python train.py --arch="tc_resnet" --model="sound classifier" --dataset="acted Russian speech (Dusha)" --train_examples=26041 --n_mels=80 --hop_length=160 --input="log_mel" --spec_augment=false --win_length=512 --targets=["emotion"] --num_classes=4 --norm="batchnorm" --activation="relu" --depths=[4, 7, 7] --kernel_size=9 --stem="single" --widths=[128, 160, 192] --loss="binary_cross_entropy" --init="kaiming_normal" --residual_init="none" --optimizer="soap" --beta2=0.95 --lr=0.0015 --beta1=0.95 --shampoo_beta=0.95 --eps=1e-08 --precondition_frequency=50 --max_precond_dim=1024 --merge_dims=true --one_sided=false --adamw_lr_other_params=0.0024 --grad_clip=1.0 --adaptive_grad_clip=0.02 --ema_decay=0.995 --steps=7600 --batch_size=512 --epochs=149.4 --lr_schedule="step" --warmup_steps=380 --weight_decay=0.1 --adamw_weight_decay_other_params=0.05
Rows from block 4 of a small sound classifier, named by matrix and row number. Rows with one number belong to one channel. Each number is 200 + 30 x the weight over its row's rms, rounded and kept within 0 to 999. All counts start at 0.
Before each channel's rows are labels from the 100 clips, of 14848, where the channel reaches its highest value: "loudest band" is the band of the loudest frequency at the time of the peak. Only what is clearly more common there than usual is listed. The data: acted Russian speech (Dusha). In brackets: how many of the 100, against the usual share in percent.
# convs0: first width-9 conv, stride 2 (model.blocks.4.convs.0.weight, 160x128x9, each kernel summed), inputs 0-127
# convs1: second width-9 conv (model.blocks.4.convs.1.weight, 160x160x9, transposed, each kernel summed), outputs 0-159

loudest band: 250 to 500 Hz (67 vs 18.1)
convs0.117,210,183,190,199,178,200,230,234,144,250,239,209,169,216,192,242,237,205,198,161,223,193,232,217,200,220,235,160,242,231,193,216,219,227,173,237,230,241,205,216,223,170,218,230,214,222,166,194,217,259,151,196,151,117,203,220,183,141,184,167,181,250,179,211,136,192,215,218,195,169,222,230,250,186,185,195,182,237,194,166,189,200,227,178,184,210,225,197,223,230,214,232,224,213,249,143,207,197,191,193,167,152,175,143,270,224,261,134,201,193,208,163,174,219,238,191,200,187,219,169,207,209,194,197,234,237,182,155
convs1.117,191,200,169,221,143,215,176,179,206,220,182,201,239,171,235,215,185,220,188,189,213,136,181,178,264,242,197,254,143,188,212,215,208,194,168,184,209,194,196,229,175,175,196,219,169,218,208,225,175,168,144,153,159,158,233,245,209,202,244,252,162,205,146,151,157,193,194,155,198,254,159,217,186,173,133,194,246,188,224,192,208,180,161,269,216,165,182,199,184,213,233,237,173,121,194,188,178,198,217,201,178,201,222,175,141,236,187,182,211,198,274,229,160,220,217,190,230,204,161,183,229,174,178,199,177,211,213,184,196,203,205,178,234,210,198,123,153,195,237,180,139,194,234,185,236,184,207,210,214,202,195,181,212,158,228,204,192,249,169,193

loudest band: 500 to 1000 Hz (36 vs 8.4)
convs0.126,154,195,205,185,202,213,199,205,216,182,215,237,187,199,215,165,182,201,196,214,239,190,243,216,183,243,169,238,176,253,186,213,211,198,229,154,168,164,223,223,169,210,194,229,184,266,202,187,172,179,158,208,170,232,166,198,189,167,168,185,180,245,241,182,229,173,243,258,254,189,193,234,201,78,221,130,192,178,201,203,221,234,223,168,181,161,143,228,230,156,213,211,193,197,181,186,227,166,200,172,194,188,215,150,165,206,196,228,226,164,192,214,173,179,205,252,196,192,200,219,116,169,180,219,245,195,184,195
convs1.126,178,192,201,227,187,226,208,195,192,207,172,203,174,210,194,208,241,159,192,230,211,225,271,190,196,171,165,165,236,226,193,190,239,223,188,190,132,223,191,172,190,161,194,182,181,159,132,184,139,228,165,176,206,184,190,219,224,152,178,230,164,202,207,175,144,215,188,199,241,207,160,211,179,207,206,208,177,218,197,171,263,173,151,216,196,231,161,149,193,180,149,250,218,217,237,104,236,227,187,216,140,191,176,229,172,167,152,214,244,166,203,189,207,166,208,158,211,218,186,218,211,204,276,218,212,192,216,232,158,212,206,186,282,214,183,152,223,192,183,168,172,162,218,189,201,239,180,205,216,206,231,221,217,164,184,182,237,183,136,173

loudest band: 250 to 500 Hz (53 vs 18.1)
convs0.118,211,207,222,175,218,153,202,198,212,221,276,178,161,239,185,110,200,189,172,172,205,162,219,243,146,223,220,246,255,210,202,219,172,173,180,166,215,210,252,197,207,141,181,192,202,189,207,173,191,197,164,205,239,185,208,232,201,198,206,200,169,135,172,181,172,118,155,123,197,160,200,204,241,202,137,172,207,196,171,214,198,177,189,211,215,188,170,217,246,213,228,212,228,233,168,221,190,176,207,197,210,216,165,185,174,211,157,194,212,199,177,202,181,168,188,191,219,221,190,254,206,277,203,206,177,204,238,136
convs1.118,219,193,260,262,139,235,207,197,214,223,220,131,198,125,223,222,166,205,143,184,204,159,240,173,246,226,182,177,190,153,189,206,164,216,182,232,248,165,207,203,177,208,275,208,227,193,215,207,186,197,196,254,207,188,220,218,250,210,204,251,176,147,222,200,197,227,197,223,155,147,264,172,162,245,186,180,190,186,189,192,220,187,224,209,144,222,223,196,184,204,185,184,187,158,153,183,198,209,225,173,171,183,144,167,250,204,220,190,168,158,190,267,259,222,195,195,226,197,200,188,207,188,189,178,187,205,193,240,184,207,193,205,148,198,208,288,251,190,179,228,208,178,204,222,191,189,169,193,195,220,174,202,186,185,199,146,217,259,181,186

loudest band: 4000 to 8000 Hz (47 vs 7.5)
convs0.105,181,208,186,196,144,243,214,219,233,175,230,182,190,203,182,164,200,249,166,188,159,206,176,242,206,163,184,247,220,198,157,209,250,207,196,207,197,190,213,167,236,188,164,237,278,172,197,170,203,190,160,226,175,174,215,175,213,122,170,264,234,206,163,164,185,239,200,190,141,177,177,173,193,189,218,195,240,212,171,186,189,170,216,214,195,210,153,211,184,273,224,256,173,182,232,158,212,181,190,223,253,216,234,250,198,194,199,277,175,140,175,170,142,213,186,180,209,188,230,210,192,185,234,196,209,213,170,190
convs1.105,179,220,121,212,192,197,161,224,257,168,202,176,216,193,206,192,206,241,171,181,200,203,180,196,231,212,236,214,151,171,195,173,214,191,191,238,201,220,226,177,189,216,255,162,204,191,227,239,242,135,169,169,158,156,199,167,272,186,190,172,201,194,124,222,205,161,176,159,228,212,184,164,231,217,262,221,224,181,226,237,218,178,236,205,203,233,221,198,173,225,196,196,170,223,234,229,169,181,205,201,176,207,170,208,179,180,190,166,184,237,163,132,180,205,215,223,150,233,159,223,155,159,250,241,177,274,193,217,230,153,143,192,193,211,164,229,202,203,204,172,183,166,213,180,235,182,191,238,172,206,132,260,196,225,206,195,206,177,165,218

loudest band: 250 to 500 Hz (38 vs 18.1)
convs0.67,185,189,172,198,155,225,233,175,173,246,179,180,201,222,164,183,172,139,196,179,199,238,216,176,200,226,173,200,203,181,218,122,231,172,203,175,183,237,225,199,196,229,237,164,218,116,149,205,221,227,179,149,184,177,193,186,224,176,203,205,243,254,155,198,219,205,178,243,204,168,164,190,175,184,198,173,210,157,207,134,240,209,238,175,165,202,193,174,178,225,210,205,178,180,229,180,160,133,219,202,174,208,186,170,181,192,170,161,224,192,226,213,184,174,239,280,218,216,138,146,179,174,157,175,211,233,166,182
convs1.67,203,175,207,195,197,172,227,206,179,129,204,188,182,227,236,148,124,180,175,189,205,183,172,165,167,233,183,245,205,195,188,250,220,184,179,202,160,168,205,206,242,216,245,202,198,236,189,159,222,215,147,165,217,231,225,169,167,245,167,185,146,201,170,219,216,218,199,162,192,203,238,264,213,204,238,237,225,230,228,205,184,183,164,199,220,200,230,194,202,191,187,204,144,218,185,189,236,175,210,265,222,182,180,169,196,212,209,152,231,220,180,230,177,248,213,153,184,199,234,251,247,179,178,209,165,209,233,147,201,256,157,206,157,151,210,213,220,153,181,164,252,173,198,195,221,227,196,150,144,212,188,172,220,229,233,266,157,163,236,194

loudest band: 4000 to 8000 Hz (26 vs 7.5)
convs0.66,156,168,180,187,223,203,143,213,219,188,257,233,177,135,213,202,188,251,192,206,159,182,230,209,263,213,175,202,217,199,226,200,206,155,200,199,164,227,236,170,140,226,245,191,239,179,225,182,195,168,172,205,164,153,238,186,216,171,186,183,221,267,223,199,208,152,226,236,158,197,204,211,160,205,218,172,193,217,187,223,260,176,176,216,181,233,183,161,181,211,162,227,196,178,189,198,184,176,166,209,220,167,164,209,176,117,299,208,203,237,176,162,213,204,201,260,240,214,203,208,231,173,195,224,228,195,200,171
convs1.66,192,204,188,196,228,214,210,222,215,174,195,173,207,215,227,277,206,130,197,212,204,212,213,230,208,159,198,182,197,183,155,190,194,176,218,170,143,253,194,195,141,203,209,247,204,109,177,204,164,162,208,226,183,229,201,183,151,172,180,178,205,217,237,241,171,193,225,200,173,224,210,167,246,161,266,172,164,192,224,211,198,196,209,177,175,227,239,219,224,206,140,196,188,212,181,196,163,165,209,181,165,209,196,202,218,237,182,199,230,169,190,169,240,168,152,226,212,223,161,253,171,196,260,206,157,203,215,191,246,257,136,254,169,179,260,208,182,155,189,174,224,217,168,208,195,167,209,198,155,188,242,223,208,174,158,201,141,155,165,215

loudest band: 250 to 500 Hz (48 vs 18.1)
convs0.1,202,219,192,227,220,222,250,223,173,254,271,190,244,184,184,191,179,177,208,244,252,244,214,223,167,181,255,194,197,163,193,202,187,212,189,213,167,255,174,165,180,185,192,201,235,201,187,185,177,236,236,217,193,194,175,224,200,247,239,230,268,229,267,177,250,158,269,229,211,166,205,237,259,215,215,183,182,240,179,134,219,231,187,246,175,195,150,215,215,209,155,174,164,184,227,233,186,231,148,203,210,231,217,215,200,203,226,171,218,192,218,217,200,182,245,216,165,174,206,253,188,215,174,191,166,203,172,229
convs1.1,219,221,204,194,208,230,137,177,168,217,205,165,227,200,257,221,187,178,221,240,201,165,142,274,211,188,247,208,200,135,200,214,249,173,155,256,209,171,180,209,179,222,202,238,168,229,187,176,208,174,180,127,193,202,193,254,205,197,194,209,174,199,161,209,208,199,176,183,198,191,251,225,205,190,199,185,197,184,193,217,195,130,187,181,219,213,226,233,227,215,230,193,170,229,243,160,209,181,154,266,224,175,216,204,189,202,223,207,192,203,196,195,192,249,192,247,151,175,166,194,176,170,255,217,264,246,238,214,222,208,219,235,123,150,207,205,209,204,174,169,162,167,234,148,206,162,187,223,203,171,230,227,213,256,187,240,145,240,187,184

loudest band: 500 to 1000 Hz (26 vs 8.4)
convs0.85,242,149,206,248,174,204,205,203,220,166,191,210,229,199,172,239,217,168,230,230,177,189,155,206,175,229,217,179,204,179,191,176,190,189,223,219,195,174,177,151,208,187,210,174,184,224,150,219,222,281,209,208,219,176,168,198,224,257,200,197,198,206,244,211,211,215,177,231,187,150,295,167,267,248,217,206,207,152,236,107,207,271,187,141,180,193,163,221,212,194,189,201,216,196,252,223,229,234,223,156,220,223,212,206,204,174,208,189,185,169,208,198,277,230,187,218,211,184,222,214,219,211,217,192,238,209,245,198
convs1.85,207,206,194,194,204,218,171,184,135,199,167,242,174,210,191,177,180,153,184,246,160,160,160,164,224,202,164,276,191,183,173,125,244,219,244,188,164,192,161,207,215,215,180,225,206,138,243,156,190,179,190,145,177,172,180,195,250,198,197,208,177,227,176,152,237,172,204,205,175,133,216,231,174,223,188,154,141,230,178,207,209,205,211,188,202,157,208,206,152,209,172,178,193,199,181,238,186,182,206,187,208,230,130,222,233,169,151,187,251,229,136,201,164,227,213,215,250,212,166,185,192,201,154,184,191,137,190,239,190,163,184,174,178,268,174,209,201,186,193,148,204,200,173,224,200,223,166,199,170,236,214,210,161,182,188,213,220,220,224,168

loudest band: 250 to 500 Hz (46 vs 18.1); 500 to 1000 Hz (26 vs 8.4)
convs0.31,247,220,166,197,143,226,175,261,174,178,240,204,183,264,194,213,241,146,189,214,196,185,167,155,210,243,190,173,145,152,181,244,201,124,175,175,201,180,186,219,199,217,204,186,220,194,266,185,207,214,142,151,156,257,160,176,223,231,177,173,217,215,186,171,204,244,252,223,247,220,171,160,200,230,175,202,238,212,212,232,202,179,218,194,225,237,213,195,181,196,169,182,185,203,241,204,241,175,230,199,233,206,231,179,211,206,214,214,223,235,223,131,217,213,198,190,182,146,196,183,211,264,173,215,159,188,217,199
convs1.31,210,197,262,209,162,207,169,171,248,231,174,215,210,227,131,148,154,225,182,240,252,209,211,231,222,247,211,201,213,186,210,214,202,183,210,221,197,156,213,223,208,189,203,213,202,199,155,137,240,216,240,175,143,179,176,145,207,199,204,213,219,177,207,139,188,267,236,209,175,204,194,220,170,149,161,177,175,204,187,170,180,176,181,225,206,219,171,220,188,188,217,213,182,208,186,176,205,184,247,213,256,201,184,185,218,232,180,223,151,214,188,158,211,195,210,202,193,209,265,211,214,232,260,234,217,217,178,249,153,145,197,149,197,225,208,221,243,231,168,191,217,201,190,254,170,193,267,161,263,184,218,188,187,135,210,278,199,196,212,186

loudest band: 250 to 500 Hz (67 vs 18.1)
convs0.124,166,227,171,259,261,229,171,146,238,187,204,207,193,146,168,186,234,210,156,178,185,192,214,163,187,199,270,173,249,161,190,215,274,219,213,222,227,202,213,216,184,226,173,152,264,129,190,172,189,180,183,236,210,213,224,185,174,178,182,186,177,165,213,217,212,214,221,154,177,200,172,197,151,190,191,199,205,181,239,288,187,155,166,192,174,188,185,257,238,178,201,175,214,187,213,180,218,192,204,187,224,236,184,207,221,228,170,201,206,210,212,201,167,159,220,146,225,222,166,187,263,187,176,224,174,189,187,144
convs1.124,204,227,237,198,145,241,229,179,179,167,213,176,189,193,220,147,209,241,169,160,180,208,192,218,121,200,159,184,212,118,212,277,193,200,221,226,218,237,201,140,218,183,210,198,248,189,248,252,206,193,164,216,170,162,200,205,226,197,174,194,147,180,236,203,189,180,169,225,187,201,192,209,186,156,240,218,205,194,211,218,179,198,170,194,194,198,141,161,206,169,219,202,141,152,144,229,195,237,209,167,173,145,291,168,218,188,170,238,196,224,183,242,215,200,203,200,239,185,233,228,220,213,204,243,226,205,228,214,186,195,194,155,176,277,175,167,183,241,213,199,190,201,167,228,196,178,167,243,200,247,212,178,237,208,192,183,215,245,196,237