From a checkpoint of a small sound classifier.
Model: 9.06M parameters, arch tc_resnet, norm batchnorm.
Training: soap at rate 0.0015, 7600 steps.
Rows from block 12 of a small sound classifier, named by matrix and row number. Rows with one number belong to one channel. Each number is 500 + 25 x the weight over its row's rms, rounded and kept within 0 to 999. All counts start at 0. Numbers have three digits each.
After each channel's rows are labels from the 100 clips, of 14848, where the channel reaches its highest value: "strongest on" is what is common among them. Only what is clearly more common there than usual is listed. The data: acted Russian speech (Dusha). In brackets: how many of the 100, against the usual share in percent.
# convs0: first width-9 conv (model.blocks.12.convs.0.weight, 192x192x9, each kernel summed), inputs 0-95
# convs1: second width-9 conv (model.blocks.12.convs.1.weight, 192x192x9, transposed, each kernel summed), outputs 0-95

convs0.61:506499475514524410495539505489507513502533515497508460457466514509492460446500475511506449500546493531504480531523521511507531501488468507541507486516482479510529487505503510505521553513484477507553523481479467503501504531456500557516469496514524511479501508469483495513502488471463444469
convs1.61:520478500493516524472503500530512501495484511549522527536522509478451515486467484483514504487539511529516523550479511500499524503519494478470441506493514495449484473491486525474484508519490481497479476493521493456513497508547547472539497500502498515517506487529506496497504462463532533512
strongest on: emotion: sad (98 vs 26.9)

convs0.87:527490477493527470478510437501506508507512486507496536467545465511519505457500518497512456514489489550515515549495516513463520513510504512474557520521457526542503463533545511520548488446560484519518524516489491478527511499505520475498499473533483508502478519515479518478484495496471491505
convs1.87:512447502499486503474511542513468502526449489528485473494526471530497525528507469471451516518494470508493497485515490475498475506472483530520460500515521505506521474481530507429478509458518437544515485520507493500441497506547502522528509523511493515504534483510537501496529512484476514579
strongest on: emotion: angry (100 vs 18.8)

convs0.152:500496465489491527515472512534514483470467460482495513494504468493478520458550488506491511558513514520470464498473495511492504537510530499522545481460493522464519544483478478509501543477500490505523513499534502472504507510522538481497544516519458478522516494504499502442540511492465547511
convs1.152:501522458497463465462503507520497494501509516533493530500529505511502483467454501498528471486469490491495523471495448539514469521492494481466505541485464517467534487503483454521481525528500522455507536509511474479501493480510496487565497477458506478490507479502498545504535521521460507529
strongest on: emotion: angry (100 vs 18.8)

convs0.38:535517514503497493532485502482537526450506498481529523542520518481480488514507517425471517484559509505474492520442494481533546488510527492539485512480502479519499462509511469519434539470498527476489500504490522463507481502528493540535477506459517497549489518515522474532499516521511552522
convs1.38:495523525548482461517487467521528499480546487476487476529512490547504499501492499548519512507521509520470482504532459466518496495491496526468474521498475496499478488493518443522542481487478492489497488484486485532551508470450495516469500497512478507512511452517479473491500506476571531459
strongest on: emotion: sad (97 vs 26.9)

convs0.20:451464483493491517515490533543528543491476515512525484486500485494501488529538447551485521441506531529463489484480506544504490491508474483464454532445494497449473499491506434500468500512518494516474475505526500517505463474490487461455522554536488488486506479550543471499493537508486508491
convs1.20:521483491497483519508543524466506506524470482464538513472541527482538506483454523516498464536486510501460485510498455497546547508511505511499566533488520532488540502477491516491531512488488513477472496479520475486522512489510494426517458479518491487509525539485488505529511508492526555509
strongest on: emotion: positive (98 vs 18.4)

convs0.105:478478499538488478538496485506510494500496469525522520544543507497484470461466510546474512497511478500526482490479478473540475480482551462494497507517507505478518509479523504436467523537492510447487509510486487514506497447503488525488453458524479476486437497468483517492508520499492501487
convs1.105:532445543511525524501540479480547469514497494555512599519550545512503507482504503502509505508473515516532512488523525464533499519527486518513508483498506507520471534535487474502565481513456507499515482518532503498538495509525507545504511512519487520473502521518534510485499488497516536510
strongest on: emotion: neutral (84 vs 35.9)

convs0.181:495515484525500490510441496486517470508523525502509500512531500488553509462524488505515527522474482479522531446503498490508465531478491520474508514506526473493515498457511535506483482514561514530480518508528488472485480509478513551475479508499497479468501516543458505469447457492475519539
convs1.181:500507488470513508452527566462478421481488543542483519478486514509460476535483506505538478502492532511485522505516502517464506558510582473492479514455506459483510466485516459493483498482531488472462505529501518500522518509524511528511482468523501505514523495573511500485539459489496491499
strongest on: emotion: angry (99 vs 18.8)

convs0.168:503494541507491474468468479531494507479469521469517507490509478535479487490554476507492482503512496538462501500524498492520500511472528464532552527526501506477481516520513511514498526518461527493481481507505486506500515525547555465566523489513530471497541496478484523539477519499494524514
convs1.168:521509463496498495449479513498506461528521505489506476491520519516472448495477490499529518488509545450507501531508484502509507505472503521550501534475487495551500477488518532525425480507463503499484520506523478505504517508479508512497521466461511521467516538486508526453519516513512495504
strongest on: emotion: angry (98 vs 18.8)

convs0.60:462469512516506506477487492491474566518468526521455494502544471483498532510524476491502511499474491525554524497519464507496529472487506523487525485513479517533517509516494526508494477488507475503512507504509520517541528506458506484474488487498505521534519433516476558471526458491467478486
convs1.60:485437495500493533472487458505434431497487520489535475494532502488562475535463499476497494437523476467484487475464467432528487478498475524500501499472476444504463531470528495465460515509486487504479544539484492525529512474535499546498486478458518484520504526487530499506451478518481518488
strongest on: emotion: positive (100 vs 18.4)

convs0.167:535534506494511492486499533504508476497515519489502509521503517462492473483483545501503445464496500464502499517541517497477472500507481521480487538427492479498506485474473475456504509545504501505475497452464541500517508479466527458511461496507475469514473492485487494525517501531484496497
convs1.167:462536512518475555514508540496514514508510545529512522509531544489462522497521487514482496483475450461470516502523487501561493484495531461524471520461462534510513456546509520500508491477504533465536496535544512495495491509474513521515523483540498489414497534511516482517541493533547514482
strongest on: emotion: positive (53 vs 18.4)

convs0.2:493473489510462449585562509445482519552507472484522531504508479510454527506493528478517515513482489529513510548482486519477463498476478493524491515531470542469464489490499515514523496540476523512473508473520527504462503519539518471510476535530501491515496493545493504495479497523532474534
convs1.2:509499501540520471479511517535479485509484518487486497549520501483502523455461531486512490472519549525502487463522462497442467462508537498517523488497488500530517534551526529496524506502453522519506503466536474515462505521517514528541496542500510498500513491518484501518533484500490486506
strongest on: emotion: neutral (92 vs 35.9)

convs0.128:469476491463536496503511504523530459519493493470507543548491514478509502451477511507450482521485507483507493479531536516491496460487550519495493502504528534541499515442477460488509473531501487504522518483473500516566520492495510505502529501508535472442475506519517482528474505491464422535
convs1.128:494463543508492484501531518471487511530498511477505448498497512517513518446481481532509482516466568494500467451521505513529507457492525501496439489505446508501518517536518523483508497496515493476503458522512483471483509538488451480521480519532501503486519478486547489485479524555455470513
strongest on: emotion: neutral (81 vs 35.9)

convs0.116:551490486486518492480508501508432530494495479476482453495496472485446477508515470511447528502501460507521511449529499501502493485516504493520529470468468537488509474537473475532534512475492458472485512512501511460520527510485480519505476504478530530522483468501511471489458446492496485506
convs1.116:514553512510469498478505486500518498487502507476509455486529513488552541469501503545504512487455498534502475509474461543481456512499494514491521522498463473517492534443501497550461528529490453476530485528558506479494532482492500523486548521483512504483527454494507483527483462509486511485
strongest on: emotion: sad (95 vs 26.9)

convs0.147:516486482519516491496541484449472515457497512498492551489516454522493528519506475530535440481492513526500530491493498459497498507503497475500527470573468495480508483491497470482513503488482490517520544523565523495503477489532483497476491475479507500510506478535509506451497515506449527553
convs1.147:484534500532481508492516491505486486487458489542502487521541525527532488496484507496520485540546507474445520531497492517564484546468468517507506501504491522499495499524520513430490508494510534457498464504515517511475504505540469526515515467485493506524483523465457520514524500537534495489
strongest on: emotion: angry (100 vs 18.8)

convs0.24:524484466509465468528491486507533501521512489524489499479574546499513490510491490540478536525508507494489481515504509513460520485476509541477529462502508514490476524493504457497480528513529490467498504489526519519502517481502491505513511533467532528472499510524539431507495507462480551476
convs1.24:498492467483496498522510500536490501511486516517555460476543511446470505484488475477515475488499578515480499470516501510490532468474472486530477486506531443527528507544535516532475472475475513507486482474508513488524513451465533461554478526519467500482555480493531495502461508490489490498
strongest on: emotion: positive (99 vs 18.4)

convs0.81:470478504517483514495495505528539473474486521505503478511479471540487465461465520486493460527483497503542477521525513454488486495467491577502471492489449449517536530481518479466514465477536494457490535501532466470494478493533458493473541512496467501463480462507500489460479507491436529504
convs1.81:521513493501506520516497489465510512488524498505502556551512508483480533481520475471494535497491460468495487492459470556502545458485451480496511479498533547470500462497484461529474458472498469470487495492492481522502525518457515450522482522486517491538523559478484528501511511473540508487
strongest on: emotion: positive (97 vs 18.4)

convs0.94:505475541488464513509510490489492442483527499497463503478539520499482485479517518540521447481509472537503481504474498465491444501479463503506501459491479501523526507508487515506499434467506528477461496477541465493450501511504467476526533513504499480488496524497497483487457498535490454544
convs1.94:526498481463519554477495516515546521466456490460461503498509490493489526521503495519466503530462513485498472486498543448512479494502503510508499475529547484525527495517504515445500489512494502554512489459485474479531553515534503523493478466535458493488501515526490475511519527466495462533
strongest on: emotion: angry (39 vs 18.8)

convs0.74:509512512480453496513499532506458481499493495502497468505476490451484512503473475497520464508491516497494513558494519537500517525467510499488492515477491505505482477568496529534543519468465504529520501496501519515530506512503475490493546511485509476504520488441489469516507499470497497470
convs1.74:532535501481503471472516503514502467511518493474499476494516511513502504510475493562466493447530497493500542468510512506503521476509495510510484542521485559519469486489509482477504507543523517534546519491501501490512484525503508473530497502562497489506481513521485485502576503512499473496
strongest on: emotion: angry (100 vs 18.8)

convs0.154:530527487512505474517498537529472449495501497556461543493516517499494459518465516548468526472509531491481467496491480522505458534502493510493518470546534487520498501493499508446481488522489526500473509498495514498485475473479493510516493505538509498516482523465499487483520516483465529505
convs1.154:431514482497464474489479479498483547505439522497511511557504505501450478463514487513477552496520477516536481481518489504495512513532501464481514512509479489498503526510496487500503493524456460498475469473542499507494447449496489482514507503506492489517467458484470514489533499534477539531
strongest on: emotion: positive (87 vs 18.4)

convs0.138:507479423499482486522521514480506489476523459506477521457497512494488508554521493538538534547526491498459471492495500475454486508507547535513559494505496502470486547517488493484505517500500523573465518510530549498502524516516486446519491501494512504497509565529457528515530518464461481490
convs1.138:510520492494514473463480515491536494532482474514501486525481491498490460516510514473510497502523530480510525526493486494492482538466417480513464441480444515503518465478490564447497516546468488498478519497478536494516516503515504533559488484526470521454502480476533535519488459488463500535
strongest on: emotion: angry (100 vs 18.8)

convs0.80:511501527482516494532483485529503509519482523454499473533517492500522521507504509524533525542515513515491503497447548478442482489462491497465479505549511489519521493468493487542466529497450505513502499477451523486510502518502459463487508446476506494514462525506507466491507500497499452477
convs1.80:534482515506503506525487440466530483512482426505533458498487476469529495463528486475483491475491490485532489524492556478473501492494539501446495491483487522494475534510492512532498493506496546475537545495481502518495485509492505504477502518525462515513504427526508517455505496496474451474
strongest on: emotion: angry (97 vs 18.8)

convs0.184:531517495570495522452473478508527514529489489441478465524491473505544579511505499523509473457499528517514510515478485479495511514487460532535463465548488530444525527461527464479474519517492517497492505515497492496505465495497472457521496499480520536494462527492504532510489507459478487498
convs1.184:522523523490518490553512531479459493520524507468483448484484529482495483492477495536464452557503516489471493528498503466536483475504515480483492538468471486464514467483490525474535476515521499474506527478451527499485539490530513531494547480459440516501482528457492484479487446492506502520
strongest on: emotion: angry (95 vs 18.8)

convs0.93:505501490522482513496483478491505486482549504469484497506533499494503514536493526477528498467498491506521569490510503499481499455474501566489447489498460476471477561508484563461478512531518537466515546496462455445501484478529498498564536497517502470501474447546480486494501510507469489548
convs1.93:468487510523496480505485486494514478476472478512489503506489508491497527497481468500487509542493524563510490534479474478486517489520516487498503516493453520516499472513535445529524496555511496494438482488494500467458510519521505583457526478540496522489533500537500522514498510555468463510
strongest on: emotion: angry (100 vs 18.8)